A small self-supervised image encoder, trained from scratch.
Training: soap at rate 0.00095, 11500 steps, batches of 256.
Data: trained on Sentinel-2 satellite tiles (TerraMesh), 36250 training examples, 81.2 epochs.
Rows from block 7 of a small self-supervised image encoder, named by matrix and row number. Rows with one number belong to one neuron. Each number is 128 + 32 x the weight over its row's rms, rounded and kept within 0 to 255. All counts start at 0. Numbers have three digits each.
After each neuron's rows are labels from the 100 images, of 14848, where the neuron reaches its largest size: "peak on" is the class under the peak; "responds to" is what is common among them. Only what is clearly more common there than usual is listed. The data: Sentinel-2 satellite tiles (TerraMesh). In brackets: how many of the 100.
# gate: MLP gate (model.blocks.7.mlp.gate.weight, 512x192), inputs 96-191
# fc1: MLP up (model.blocks.7.mlp.fc1.weight, 512x192), inputs 96-191
# fc2: MLP down (model.blocks.7.mlp.fc2.weight, 192x512, transposed), outputs 96-191

gate.424:086100178146116150081128141128128149120129197128146128107128125128128109067201128163128128100105154086141190128143128128113094119128113128128171215134107085088116128079128128106095069145128118200161158149090128140128137153088087128128152066062092128091088081128133128096056119128128061074
fc1.424:098173094128158092144157072074128078097100042174128168097128104092128095148023159073128122095128174029164128156128100128170104128140166171123081064128140128129094107128128128128163142148128088128128128079128114128128136148165128142128058197154128153100215080168128119124165170128095121092
fc2.424:089173144127128127128093115073186078128128180128138128096169043128208094125107126128168168120163111192103128128142154129135128128128100128102128105128066128128131128098128128077128107123062128096175135128198140069161117179132106064168128155038103109102129128094098139128136128182163085170
peak on: water (50)
responds to: water (67); clouds (50); main land cover: water (43)

gate.11:128128128168103090182096157128173109182164101128128090193068128128154103181099080084065039128128128128160128128128056128115100060128077145160128076109123151128146128128152130148161087128128149091084111174129174156128128128128112128128181145104103086128144085079083128154128128128116166130
fc1.11:174185093138176133084128182147097176128099166119164141128196128128128098128146152091166128064075140128128128189125189097110157166093128121183075128148101079079128094128101128023128119120165128128185128128077128119128164099108163146100128158163108149121163142181128119135080140128128016105
fc2.11:064128162128128154128181128067078154148128144058086081116141116154162128174163128128128144128072128163128128105128128128176168180182106128128128111080109081128097069115128128082079106163144128108171128128109148128128118128128075143171128128108132194099130148155081128091138197128136104128
peak on: clouds (39)
responds to: clouds (73); main land cover: trees (42); main land cover: water (34)

gate.179:128128128123128177128128142133112112101128109128150169140088128111109089128057175099099110114125128128067149079147128108170179128139087111146128164128147128128126075131072108128148068159114099097103114131128108147058128128074112136143167200145143077224128171143179092128142187128126093194
fc1.179:128090128213078089128128128128112102128149128044157128075093158128155124097128128128128106157139073119197115128097128094118186103107117083054137132144128128173170074142165172160153128164202066128121139128156129144111152179095143102145128128087092201111128142128126105164128090143081128102
fc2.179:128128160109173128170113152163156094108107052161128035089065128128165181154118111128128128146166092128143100128182173109092117150128128103131128178145128128128137128110101069128061128170122171128119122128128131127119128128128106128150128146198128125128180150128128147147128164174128097128
peak on: clouds (35); water (32)
responds to: clouds (62); main land cover: trees (44); main land cover: water (37)

gate.118:107098080182081154121152128128128128110165049048158129083128161128128160143128174111148128058116094126134128128094136128128128128087098118173203073092128151159156199155128112128139108128172128099128124128080110087115158059121134105146128114128091122128097176118076060087119088043128157106
fc1.118:128104161190168081128128154189131167103128094128141128154207081133078128155128128151128128081174105096090121153140128103105155168081058087192128150139167101128163242108128115116128128128128136157128149128167128128163150128097207072146128128148128128198098174111119098088098203155116185145
fc2.118:090143092128159055171112140155113128131102039128092128138128095072104155143162149128158167128128079164124128051103114169128128114101128128169128057167143175099164131128067069196103121128103128128161131156077175082127156091132128107128128167128119128128119128033207128170128168128128072128
peak on: crops (37); snow or ice (36)
responds to: snow or ice (43); main land cover: snow or ice (37)

gate.331:114179184066156107067128106116181107128135128088154155128128128097128128128106128112073183139128073124106128157137149116140162172136090128128169085097128097104134145140128147102128170188128128045090151128096140098096191178103073128128128128162088192142172166103128128128102115128076128144
fc1.331:128178106135176144157119128073220074128177163097128128152181128128097160098149128121128163166140077099128139128134128128128091179160128167121061096128128042128128167154180089128128131128128139128089162147128152147177128128128142185128128123128109196142128128128172128168122094128124128147
fc2.331:116151170128130128128029033128128098099163128142077138128163128128082128118117098119160121079188204108172169128099105190166128128128128128171119048081107128114128135152128102164156128117165147128127105189114128125107106128128154107074153042080129128118170128128152105128128149106084128081
peak on: trees (47)
responds to: clouds (57); main land cover: trees (43)

gate.371:128172128128128128128128213128138052100148147114128166128128128107156114059081128060128128148166154128100128166152128128123187127075128162083148093157128112128128117054171128128139128070069128177128128128147173071068103177192127128143107128128102196128157128076128099121144122128135183115
fc1.371:088170163144093116128128191169128068070128215165111174128077136123128128058128128085128088066145113128069087140099100185146128128087128137082106128115162192094109089128128116187116102128046128181102117128149110082128084149100128168187128085109182176080071132090128150071128103159128109065
fc2.371:095159128148118137144148086128087139128122096128170128157144169122128128099103153128083165211164127128128185169094025198166128143120128128105107065129061162154177078161118128128072091128158092204128149174128090143110128073128128175168075141128131126124128115128118183141107128158146171171
peak on: clouds (39)
responds to: clouds (61); main land cover: water (31)

gate.446:142194128103148118174128096112128083149128128069128191123080069102104150128148093100158186128108193041104121101155170155159073079184136110128128169139128159128111153128127101136105128079128184097104130128128128138099137121064097089128128162128108128095153088145137128153159128157128082092
fc1.446:159053148141092128080097099160128128128128150201128093108180214161198135128128111108121099103169128154138086181128109092067128163110128128130098148151084112163099154159121128128145128168121141162152128109142081152128128128208153128128128108128128128128111128173128128128128151142158183140
fc2.446:064143128120103155067225128128128125128136084128089110128099137077128128114128121168181115178159096000163121128177098102120147152128128119109128151124128128149187068128164139073083123202146095163146091106128128098128082150148162128138074128167182128124174128089084098128128150128173092128
peak on: water (31)
responds to: clouds (35); main land cover: water (33)

gate.464:104125110116128128128177128074115166128169115192146161204082057148141128063093063162155086128147120102155164128131076151150128131178128128084118114128128135087128077172081128128142105128154128093116156128128128169067125151139195139067117167128165084093093165085158126117133128190080128105
fc1.464:118128159079108128119095053171118128166113081100080092128128128119103094128163105095173148099147157128152128128128128067093138219128116128149155128128128122086111225057147171128148170121065166128150128096169155128168104128141152054109161113128128188191128081134102051128163185094081099137
fc2.464:128084100141122111128175182139107128100102128128128154109128128128156128091111103140128216171128107110128168171141128151128219128163128128155128128165149128128172128150167128104128128103101096150099106117107139163116170055131116128128100178128128128128198096163128128128093128072182203165
peak on: clouds (38)
responds to: clouds (49)

gate.69:169128104101128181162090158128128160161128171085128128105128131183058083086082128128156149128125153091170128113152086156165128128183128091096180155167060128112128139155128128046157076084128128077164178090109139128156118072099061110112091128128157090219167114128123095097071128091093165144
fc1.69:128119128176146132117161176156128128118079201164076183128128128128072116128052128174116108128155097111085128128128027201145070195144128082158128128149128128067128147128137154086071079062057142178117128178143128112106128081147048128173153128140128128173128128110128087128128173111086128128
fc2.69:152097128070121065137106128128153175142106060128171128113173128147076128128108128128133128120071104128128092128120128087128104080149169119128065171136116128182174128107064127093128177082112128076128093097154128171135120118148128128128062120169190128128128075117128149128094148105130128154
peak on: snow or ice (49)
responds to: snow or ice (50); main land cover: snow or ice (42)

gate.452:101128181199128146127098081173128151165153076094148116075174096180106141133099075128140128128128128182128080195128091060106174128141128121118169148138178143128157109128151098091156128072162128128214195081093128078135144147072135170128128128194102074128128128064128176088093193102110094106
fc1.452:173128108063110076104128153171128103102101137128128126179102167128162140135128191100128128124104191098128145128128137143128119165111155104128071096133074096173112154128128127128073109187128112128049105163153115132128093128159083098118137195049115194165159128191128118145099083152187128214
fc2.452:096146100128155198128127154128128066128153099123128095106097110151138128089156096128128128128130128053107174128128153100103122128126082128057133136093145075140084074112092128116111092220128063168128101142141126119139110148131136185138128101128128192128174168110157097144111107134126171103
peak on: crops (37)
responds to: main land cover: snow or ice (33)

gate.454:161090109128082097128072128146128077128128152077147128128118152152137107070128104128157117145189033159170124112109128128128165180108051098128106132132071141092182147186190128101075098128162100122128133054092128156104128111080128111128128128158091119147138072064128113094177057133082141128
fc1.454:186152145153053168128067128164195103120128155091128143185094128163128109081128104099128124170181073128128103107128147128163133145151128094128128094140086106128128111142128078128067128128128086132097112128166128166153174049121128076150113128122070129128100092156123128128163044076155130128
fc2.454:156112101128128138122121091201177127183143128110068139114132094150104153128075185090045092104164120141171057128128093099081099138126154109128098127050088095149128092113110114128145123111110141128156089128109055108128155128150128099128111128172145128128128079169195110128075078128139111103
peak on: snow or ice (46)
responds to: snow or ice (51); main land cover: snow or ice (41)

gate.86:087128121128128128107142151108142179093134128128179168128128123109159128128071170155159128237115217072128143128146191165179128128128194112128165108128091163149148128128181093128103128128128102169064128055096128150128104132142120059128076182124128128072211116128128128141148042114108098124
fc1.86:128122128128113088128128089128112095103103151125133085163128146145097083174128128104160111058097057198164110128114075128072155160077089086122102128149135074108116181170113128160128167114128180099178080154188135113128151128137128159147158108128128152174070161154096116104103179162186189158
fc2.86:128106119142104128077121170054159128149086128114155130152104122128147111096194128128183120137128128058068098096202128165109128135097128160112128164128143148128155069121169163128162128112121082110148128121066128189063101111168112128128073128154128128128095128100173128156169129148198128119
peak on: trees (44)
responds to: clouds (53); main land cover: trees (42)

gate.9:128173128099081128114147151098161128119189137169072110164075102128143083189051128140128130166152093166165109141128137128128088085137124128128139064135108146066148080154128116149128070108128128107128128174084128096106119128180128128188071133166169086097154189138068093159154134128055099152
fc1.9:135087113200188068087128154144128128107066173128128128141167128090082128099062142144162169173122097128160083085109128094128195128128148098128124151170096155096128140113128177128165177180118141138181149128199080161187097087086128163128177087137106176165128096170102109128103134205128128088
fc2.9:107090190152128180165182128128149145200130092063128095128128128110128104099128142105084128096128140128128080093155094142149128155215142156134099162103066156128143108110173117102128098160132116137153068142162147091128128163128151138172157128205160151128142059128128158083099128167100128123
peak on: clouds (36)
responds to: clouds (81); main land cover: trees (46)

gate.421:128091153172128160079128095128127128128131165107128128128176128128114100154169128154101128065088130145128061128149190065068128095072096092092222062107100128097096143116128118076184128128103128093086104128162166179156125143175128102159101155065159075128091139086128128122128103133128138174
fc1.421:122178128090173173102128164100163191128128062116085107150085107109153159128128078118140128142088128143058159068108094118128154097112116154128083175128128128112150056149152155171090168161177128198166081115101141128128150125092146128143130076134128101111105128108072095117128151126104157175
fc2.421:160163128165128155079103128128128128128129136128156171128064128159088085202135128128128168137128128128128120111149179151103121175048115091079095129111098164173169128160128150128162126161124083192135128128109128111181118159135211138128128115094128121128125131100106098092215156098142128094
peak on: water (27)
responds to: main land cover: water (31)

gate.262:162193153082128128128148184140087185117148096128128161171128128063169104133176113221100128139167040168167128096105113128128128087114072144143119128128078128128095099128089128117084107121128128128154128185090091128128128128128128133128154087079163087212175159151123094135143128165100093123
fc1.262:158106146182096128030128128110128125107157128128179151127222128128128128128112125067069189162171180047128171183150054118128103081128088128151090157128128182132128128043128150087117128132128128105128128118112120128119128134150081095083156128160128128165148128166159128128128128128087104132
fc2.262:084127149199128064128128128128128195128128069044130136112159128113128078155148174091128128128144044183128132135099102128128087064111109128120149128145128093086180150126100056162108161128128167128113063141128128140096128128094128105128050128102097098128128128128125161147123128141074093113
peak on: clouds (33)
responds to: clouds (61)

gate.326:161122128123160101087086127160097105100152141072145136107128148128161096068128116128193133169065128127128128185100128152128128071128090079104168145106128128111175128129097128115176180151126128151126129085092049128141128094039128145137174125102146082157128121194147078088139085128080128059
fc1.326:128128143128128128152161177128128128164001057128192156083128104125140140103139192088115115028111113128154179082161062128082128020186145114166159128090145118153128129105173164088177158103100098146128132130103106062090060184108105178128128097144128128128135126089120128110128154128128128106
fc2.326:077144175128128084101103104128128128128128128104129165091064113134141128146128155182128108169156212154090154112144141148158152069151168185128159110131222128142115175136128083131108087178033128145084177128128185155088128098128128128104128137128128128075173140128096092152176170161128082164
peak on: water (35)
responds to: water (65); clouds (36); main land cover: water (35)

gate.352:123154151109128105064128142152128072141128128128118196071128128128128152128077128148128181128128128114128128087128128116072115095128086128076123096170091071164117128084128157080100185096089128075077128128143238151075164110128089128128199102139128200128128128128128096122128193155053185118
fc1.352:152161098178128102146164148126128128128128150179162194117172102154128089090072082128098134124089176145128085093100115128152105128120077156054128103128172189128147105128104128057128081063080084073071102128092128128128128128143090128128108128063096175128190167128097128137118165128128159112
fc2.352:106125107175123128128174109128130087128128110151134071078092066129134055105118165130123109184205128128091138174128104143128038128100147127126135160157128078094128189072125128090177128094132080062125128160098119118095113128168097155181128088142188128135115128116128140092128128128044050128
peak on: clouds (28)
responds to: clouds (36)