A small self-supervised image encoder, trained from scratch: patch size [2, 2].
Rows from block 2 of a small self-supervised image encoder, named by matrix and row number. Rows with one number belong to one neuron. Each number is 128 + 24 x the weight over its row's rms, rounded and kept within 0 to 255. All counts start at 0. Numbers have three digits each.
After each neuron's rows are labels from the 100 images, of 14848, where the neuron reaches its largest size: "peak on" is the class under the peak; "peak at" is the part of the image that holds the peak. Only what is clearly more common there than usual is listed. The data: Sentinel-2 satellite tiles (TerraMesh). In brackets: how many of the 100.
# gate: MLP gate (model.blocks.2.mlp.gate.weight, 256x96), inputs 0-95
# fc1: MLP up (model.blocks.2.mlp.fc1.weight, 256x96), inputs 0-95
# fc2: MLP down (model.blocks.2.mlp.fc2.weight, 96x256, transposed), outputs 0-95

gate.149:128103136128121154072118155128128114152146177103128146155107128128149149171095128087116128083148128091128178111128087113162128135141174136103112128158141147128141172097128169116110121114092128128134128137154133158141162081136128151121112128128113128139108191148168128128099179128148113102
fc1.149:108128128128095128128188077128128128088099120168135128107150102090111123100128148128153120128128106128128058140128176107117128134128128128166171128084128068107138102146128128128121128172128161157128145131128137168111128151128097128142130128148128165113128108154128128119184071128168108128
fc2.149:128113181155159128077128141128104140082108171104161110129115105124102137128117083137140144111128128121128179151100167171095151109129145108128106128139128128093181168150160128128151163113128132116128128149128154146154172156128153130161179150142128128091158120144143128125139087103128094128
peak on: snow or ice (36)
peak at: bottom left (74)

gate.89:128128153124104128162160152128101136128083105128167145131152128139115128111128128099100128166128160112128130169145128128130117141104128138128128081128159172150128080107128128067128123097093103120089124128151128117095087072128110137174128159151128165118068099086115128128110160128148104150
fc1.89:132115128128101153107093128161154128128150125128097140151114081158166101124099171147088090186118139152164128128155074128128128128128135100128105117128128128128139128128171153127128128182128117150105161128128128164128185151128108122079069156149162128082145128155128110155116132127128121128
fc2.89:095128143128148141128122117128131128121173128084128128110121125128108128145154123128148101114128090128070103128128172154128115086078128118128142128128131128135176193128182128126139142114171128121139130156128155128156128158151163128124157143159126128174062171179097128128135150147150128160
peak on: water (27)
peak at: top left (62)

gate.141:122102188143133176095111088173128102135128128113145128128145089109151138131128128162128107087128128128128128110128157128072165128088097142156110115128128116128146128128166128131083077163178111118081134128097170128140103128128148128161103102106115104092128124110099135159118128151099156112
fc1.141:102139165155172146155168163128139088119128128095139128098083159111128128149123114128128128088128089116128128087150148161106149169093128161155128128128097128143176119122128164159128128135135116128128128134109162086128111128097142128193107079144114107096171114128157128121148128154141107086
fc2.141:128113128128188116128128146160128128056121157128141117108128152123116060130140089128104128128128139091106076153128146099096142106160160128128128128116175103128103131128128196128131082128128106140111128149128128128095128114112152164163161110138116128148162128125086128128138170128129128174
peak on: clouds (32); snow or ice (32)
peak at: middle right (31); bottom right (30)

gate.171:128128095128135119068128107115111127128105119145100136124128128092079095128128118128114071111101128078110118128128128181128128094128105128128110142113109173128182128115113160093128111178152102115165168127156137125087162152102128165128144128149140128118107137166160115113120170128176149128
fc1.171:110168128128162157076108112170104152128106120133171143120109091109086104128177128135144059110102128071128128128179128178128156104150108110067128157139136137124128104109128136128107147128100112153106141128128142128128173122128128087110127128128105118174128092128152128128128128133141157128
fc2.171:128116128128128113144161114067170110128090128143102122150155124159110116128128122115140093115096156161128128119218154128128151157145128128128128128128141148128119174128128159090154105151164136144117119165164129150151111162128095128105154103138095104141128092115116154162067128128150101145
peak on: clouds (38)
peak at: middle left (42); bottom left (41)

gate.104:083149074147136128128128102093143103143128111101093128128128128124169154128128128089109128139095159166148092128102128083163165128158102128075113128118094128128128182147144110128109128128165099128128128108128142166128128128128115104111128128109128156188112128112107097130063128161152134087
fc1.104:138128099151147154128128127128157099131128141128174122127128128128148128134139128128130128139173177137089098128142168153164128104170128128128128142162145128128122150154128094128128115130075099128173139128120104120147109073142132128107091136128170059115113114066108128073128106087113106167
fc2.104:108160100128102147128097119128128142086093128109128141153140106128153128084128121128114136128130156159158147128154128128128097122164128125146099128141128112122134053149128139128119106185109157157128128125079150104128150128140128121154128126128166129142181128122159053083103140097065128128
peak on: water (65)
peak at: top left (43); top right (40)

gate.205:120147128128153089128098128112128128164077147146132122159104128132128128163128188144144094128148125146128177153132101157128128128106146147128106128128099159139133121095151128151107119113145142119179120128179181143089119087128147128128106157124128161102128085128117096128155073168151157087
fc1.205:128128082128128128132136110101146109161083115111166101128136145128123118141128106087097128156128181128174128166128086152133128087128141157128087097146128079128096128128109128113066095146123069184157163128155094110145103097107128128163118128128128122128116099156147128128136128138151144128
fc2.205:128128090128142128128128111168106128128102164136126152117112130102128128107128128110099117155138140128128128106166155128128118167110181101146082116141102151140145068185128164154128151155148128128129128115128112165142128128122162095128098128142128098127193108168094054128098128090117109118
peak on: water (35)
peak at: middle right (27)

gate.203:128139128177154114128128116142133128195058128128101157093128147128128100079109155128114088138128145128128100159100143128086111128111147161086093128097109128090118113144089145151128179116139128128139107151147171128140095112128092128128137128156128142128107101166130128156118094128112130179
fc1.203:128112128068154128143128128128146128164128090128139100154151118171174100128122128138163070102087145090091128092155128128128128128092100107128164127113191152123089107135102119091111132128103115157146114142165096132184128111147152114105143128128168128121128160128121133128128152102099145128
fc2.203:157080109128099128101114118128128106148137128084128128128128128168111130126128097093128080113169102100128106087112177128138131095164128111128128128154142153164169075112104128128154128164152146132086080128112103128128128128160139162128128151122103144164174128116128128128173146128190111128
peak on: trees (45); water (41)
peak at: top right (100)

gate.193:096126151145138128152086128104135128121166128138098166128088122147128164106134124128158092128150173162066141122128105128150128128096133120114111141114113121100128167128128127077121096114092090074130129128154128128096128150135152149128084128110139109128156117127128110116152060101099095178
fc1.193:128147128128140128128128128161128113082186132174113117128107128128128157139128128128128128128154172174076152143131100128128124149081104141140181161128117128128128162128192130081138108101107093128137128174128128171109114130144142106136078102128128128139177120128128093129169087131156106128
fc2.193:124134128072099102128177128100128104126107146121128128128191118091113097108130128148137128171166128128128148140135080123162124133129128128093128128128128110169128174107091141128087146102137106183098128132156128128128171103128128154149114135128173098152150181120128128134137166097128166096
peak on: snow or ice (34)
peak at: top left (31); top centre (29)

gate.213:128128128128158144112132110169169103170128128095125128128128128147128122163139114128128175063128103114135111105101143082128128101118077106151128147176148185096128160117138153112142137128110116090099179099120128177103094128130109144119074107159113144096128152146128128111128128128156106128
fc1.213:167152140104135093153086101074119118125113128128118128158143107128128130154096064091109128128113142117128128155136128128128160088150105164128138151136108136128106128171111143157128075079199136154128107112147114072109125168145128148128128145133114174102116128128128128108128133097090121128
fc2.213:128163128109143128128118079112161128154151128089170126160128144099158128142128088122142128128128156108119128128171157150111128128128166097086114147142128128147181108096157151128128166128169156128128128184096102156128102122138156109182098128154128115152118149128172095166152094159128128128
peak on: trees (45)
peak at: top left (47); middle left (34)

gate.51:125091128128121128144085077107128128128070128145107146116098128109117128089126128074128128125121116136142131141094099087165128083155162088081106128128156111128080128136128156163120135124128145128154182094153122128128128128160144128128140139128128153146132115128147128128128151209088163110
fc1.51:177128095128152171103128123111115128083128159116133111155117135118171111144097128138103128073159111146128118091128128128098137103136120098141173133139128118160117172128106126146090147128110141137112154128128135128171128164128114094090128172098150081128143076064132128143135105128157159104
fc2.51:128138093136128105128128154112128126148138128106175148144106128146099128169092120149128143149108099163109175128115113132128128096106075128166158147153128200116128216091128128141152087104128157081144128128119101165144123128140128128131128147128118124107128152128138128107128117176130088110
peak on: bare ground (45)
peak at: top centre (34); top left (33)

gate.129:145113164171125126098154077128128150100128128128092157128128108128103149128085148128128128148115125128128128092128195148128128168128128151157128128128110088128128121157102128128090134128128087128149128128150128128128128096139216114099169088121128066127128098142136103128115150102151080128
fc1.129:141101164128142163128141110103102131112181128107128155143128103125124123128088119128103158060153080128128128128128128138110123121151129135115128140178135090098066116097128099135102163104153128128104128128128077131138125128168121157106110128119091128152146122135128147150128156171068148082
fc2.129:128099095128107099147101202125137128148116096128120116111128128109128115128137150149128132086108143106140150111104128115118128128146092152159158092091103128107128128115128147169190128128040128128128096086128101125107096117085110110128154128139104101168147128128171108143128128128148128161
peak on: snow or ice (63)
peak at: bottom right (29)

gate.189:128104128152100128083069125147083179077144128132106142151155103128171106130147169136128147116110128137105157152128128142074106118128145109193103143128102116166114145128188128071128128128148126128124170108128147128160153166109128136128104102128134128128116116133116109151128144128097153117
fc1.189:128128161095128128128144077114118092128165126123186110106090128145128128093110074121121128158161164128110128104092128145145155128146154107072184128117123107106145173106100094150125105122120177111164128128152077180145128128128106139107128128128145113106114128150137119147145128130143105097
fc2.189:101128128168153142128128177128128125128102128138128128128128138139143077126104128170095108147108116128145179128169128166178147115139118113139128108128136122123170155153118117095159077118178093159103145128088111110128072128128130107128100176126128094128146145128128179108128179102128152128
peak on: snow or ice (65)
peak at: middle left (36); top left (29)

gate.241:128150128128113128182164106108111082122128094116128158145087120113128128123128128153128153128160164176134128128128128133148128146128167128128113128062128133155118129128075148170173091156095149102176145144164128128139128148154099128106135128091165128162123095086128152128108128164100121094
fc1.241:138163116128122145116128157115158128128147145159128103154128110093115128128086083132133128147136128136128128109148133098180107151100122152128140189103131145128148148128108128108128159087084106094121109128128155106148128122095128083108123128174115128171163107078128107150058128169091112128
fc2.241:156101167100128128098112095128115113128109108128128130128089128083119128100119079099116075128142083115113131160085128115071110102161107095117118107128112163136114136096121136066137128046141099122112117113121128107128128135107119142110124106149133134126093128149128130104180106140097128132
peak on: water (53)
peak at: top left (42)

gate.206:111122128128121128105115128128143118128140135128107118128150138106108103172117118128128128115152140128127151128108142141181158114076121153145106175137128128145165155117116114121128154116073108092114128110103120128167128156120117075128128106128134136128205090055107145128140112181067128106
fc1.206:148149128109102118111109132111154162176128112128145090181128121128152132109128208113171128128128159143128111125128163152103145106165128088128141110148157132128139118110179099145118107144128076113148115104108090164122112165104128119108130128145109156108093157128119128058128128128137154128
fc2.206:128116128170128128094128096099128081128128104107133159096157171115123145170153128173141091174128176134114122128147179128111128153132125128128128128128097112142123128179128133144128128141156157115138128121190128128128128131133152126128119097128128128115128142135099146087194128132194168171
peak on: trees (41)
peak at: bottom left (50); top left (35)

gate.1:128082128128085128159106128128092128128151171090158173109143128128089186082097128108097128128128119135128170103128136152128165128146156128109128128149147128099116138106128153101128148128128128087148114100128128102128128128172158128092128143142108128179128195148154128115128074156128148103
fc1.1:148128105128168128094112147134128099128128145086121088161128079099128104144128128128120119159083141157128154128128137174170160109168099114140141136142172128102118128167128139128160139108128109113130143147128151083151128128141160128105111152128134091109061141155096102128067119128177128128
fc2.1:177128194150128113167153128128110128110116146163128063144106097128117124091105128128153098128142120109128128144130116128127115093101086120113147086128128170119085134115128128128151097115148147118100108095108158119108123128163122071128108128096126128136162128128094098128128160134062164127
peak on: snow or ice (62)
peak at: top left (49); bottom left (28)

gate.178:099071105128128128128112103157156095110189090168128163108115122163110128112128063170118147121139128128128152092159128131128128128090154143159128128132128179130128128128140128128096116102128148080104173162128128136162150122128160128096131168094128128128120155128128116099137128096110165088
fc1.178:128105146140128143104091128171090142140159094171138128148128128042114092116128118128098072139128128100128149128162128104190146116089153155097128128140123073128139135128158141128159127151101128128128118155089128128138128142112123128106128157130164128112169145128118128128128128107128128197
fc2.178:128149160159128128113128112128107099144128157119105112159122113103128101154118134128157128145176128113085128164128128122121165179128128141102104134087125128089164158147114157160094158128128108128128073109109089125134142128089074070138128106125129128133172115124139096080128128175155103142
peak on: snow or ice (46)
peak at: bottom left (40)

gate.52:103128097174168157128113128158128115107178102115102116147162110093128147133128056149115145161162098123128110128128104128138128128090128111128128068141146128135128174094099131131117128128176155128128139128128093122128106118163093165116168150171128128082137101116100128128148090110128130154
fc1.52:164140128137104089108122144136162128128095151142166114128117160134074130177148156128128091102145174128128159168095142128103139128157108128128163149119144081107128128152167147156128099152093128128128120128160128077098117106148122128164086114084128110156153144101109157165138157128128123104
fc2.52:135128154120099140105086121128085181096135128128151099136154128135128096153128110170162175110153128109128151144105132164143129141163133191128128166116174148086128085140142128089134117166109128128128166149144153128136167129131128128081101178148121122120128161097128140128113153107128162128
peak on: clouds (26)
peak at: bottom left (35); bottom centre (30)

gate.147:128128128178168152109145128170052128145101099136162128128083086122128128147139128094128166142135128128150160120140088141131143148155128114091128106133128111138128128128128159150108159157126128112128128128128096160128128136156128128142129128193120128095115142169148139128158167094203107110
fc1.147:099164128128128153097128128133175162110128153129128111120144131095153138160128140164144134108113128096146114158195142128128116122140175100128156138150152072057145128128125095161103128128141128165128106128094128128128128119114156082128165145102151128108144153098093099113100107128097128171
fc2.147:188158133139131128111128128168108169102128109135075128128125126128153150140157128138108144114128118164128109156128083128143096098181091094128128128123123128128128065165128128092128139114087128128128128110121150128149128099128128125113128108128151120099083128098110158128128115084071128055
peak on: snow or ice (48)
peak at: top left (50)

gate.46:128153095120115116163128114122110134128149113151103102128128103155183128128131173128128147128150128128128089123150114128115094128211152118130141155134128108128076116155169099128128060128146128092150085128168144152142128142128128183061128105128145108121128115101128128128109136135153159128
fc1.46:112128112155168106133152118128128158163128128128096106138109128142110128157128182119160163119110083128099080139148185119124118110160147125117162128132159099128128110146128101114113057091128146128128102141148161128107146153128128157070093128128170120155128135128096125128141155170095158114
fc2.46:080128128128128128168128080152080152128137161112130141128073128148128128156128128122102176103067128128150128128158128128128084154108116113124176135092085128145170128116128104128094097108134099135142128144128113128093075098099102128133087140145113125120106128128171135128094084128106147131
peak on: trees (44)
peak at: top left (27)

gate.198:150102083165128128138167128165128162128117148128142102186165128173128113091128135096137118128128106183163159146109107104146128099143171144095154128099128094128164152128108133141128147128128174128095123113160111096138140093128171084128131128112139090128098128145158128104161128140114113096
fc1.198:067128146095128128157128087143141118117142153146117095117114117103128142108175154093150178070136101128099128128187128128151128115138163128144128096128182128140151104146146128145128146128098128100167084101128128104156128128152128103160149113169128140104128164118128145160130096159159114145
fc2.198:152073116170147175103100119097091157050148160079128128110120128151094128154128124158124106112128143128153097163156137081128128140142128120152158117096145143128125093128190128121128098129128128107103168115131128110121099172128148164139128110128128128110128128093138128169128128152120117132
peak on: snow or ice (74)
peak at: top left (38)

gate.152:136128186145106176150109144128152103177111128128123128118182144128169089159120128106128106093128168125111128128143121128128102113140110154128161112104114097138145128128128102128155105147168157079157111150121126196153112131090153168110128128146128157128118159128128128082128128107157132177
fc1.152:169096146128147128164128136156110098170128117128123174128128103128185128174122103103133128128109128128156128114133128132128088128128107162101144093149119067128128137120128128128157128130128128086164110089111119152148120128115161163128107109128128174110107139128127170072138095104191106168
fc2.152:128128145128122115161128177177128110152131082123128128149076141139138128115151128128153128158161091138102110128128150128117171156208145131135143125128128141132128104154106101147116106097113114159150157100154127138152145114099128072132128110163128128128154128105106117188152182161110142112
peak on: clouds (32)
peak at: bottom right (45); middle right (30)

gate.75:100123169128128125128128128191120148128119106151103128114141147128136128099128168128128098128128128162106146107149154139128159192128151114083141164128063147136134122183101120127149128151080136109128083128111104115151186128095116128128155125087095148133124128128128128128107118153086089103
fc1.75:128128180141128128128114154097148128166128114153128116128162128128156163128144102185087128091128132128101157128146128128094128111092094128149175128128146128128070128084187123105099088143128192157128092141118145167164099143154159137144118113143128128098094128108128128147128149118128128139
fc2.75:128128111128152161128115162128128155128128104153116128148098128146163128128141098136114128167128128128128148135095128116103128128128121128128128146128075095154134128138169167128128097146112089128128144142151088105135141098172128128128128104153144075118149078171124176199128152145177116061
peak on: water (28)
peak at: top right (31); middle right (27)

gate.172:102152128160156121122084114121170128111158114163091124107116106144104143165109128094128113110128101148131163128128128096115128128120128160099128154128096101150091131110156151158128142128116086128159087172106113115144151115106160149155128075188123101144143128146125169128128128096099186146
fc1.172:128116120128146129128128160128101111128108128118128128187159067097128132123110130128128070111147175154128195082066128128107132128070156098101128118128113107118128139172162141128117128159151070129128107128128133107136128161143128128101130138159128138163100128128128144128117128128074128150
fc2.172:171128146181128132128128128111113093088114106109128128128185128098151128128169128127170181128151128121128143116115153098113128133128123135128146120096137114163128065093128128062152143148128095128128103168153130100128116140128164146175128094072128128128128171122150138120128140168108150130
peak on: snow or ice (41)
peak at: top right (34)

gate.233:140119119088091125151163128161128106128079128142137122139144149128128175093112170118128131114128175154100128128091128146156142159128099146082150087107147140128084085108114123112095105141096144128115125165120110127105128128135128128096150155119144089154070152116108101112128128176165114169
fc1.233:128128111128076177123157128123144128128128108095096115150128137086167117128128112128116128139092128113145128099108154128067156128081160109128155143095077129135128167139146130148153131128147147082087128132145143148156092151144139107133128106128086131146182079138128100159152141175108138142
fc2.233:172115128114128153128128138128128136116128128163147124128128101128092107128122116090128128128128100065128128078109159147109128184148142086147149078126126151128163151128127106128121128115168142095123121164128132167143087120102096152121132135067114128085121136152128073093078138128126157153
peak on: clouds (29)
peak at: top right (48)

gate.219:086111133143128128152109190102115128128074107138133128154095196157091098178128150128128128157128154184147128175107128175109084151123128150128128099122113130166100128128097151141143128086128169158128128150128128141098128161131101128118161128143098128112149118128115139128128143156105128146
fc1.219:104117127155087128128128092120128128128099128128146162086128128165148097084107082128084128139087128163128195143128128115103128139146096128099128114134128137128128151128128141175148149149087128128102128102128107128114115165147108106128155089172128107111162118128075127081081111170128138128
fc2.219:131143154146141124128134146126143105128152128140128091146096117113127169133128123188113157110104164110128131137145151128134127095079079145095159143109112099091120160128115169128135155068139128171133153128128176128149104101128128132093116128176188128128100103128128152111185132145121128158
peak on: water (67)
peak at: bottom left (31)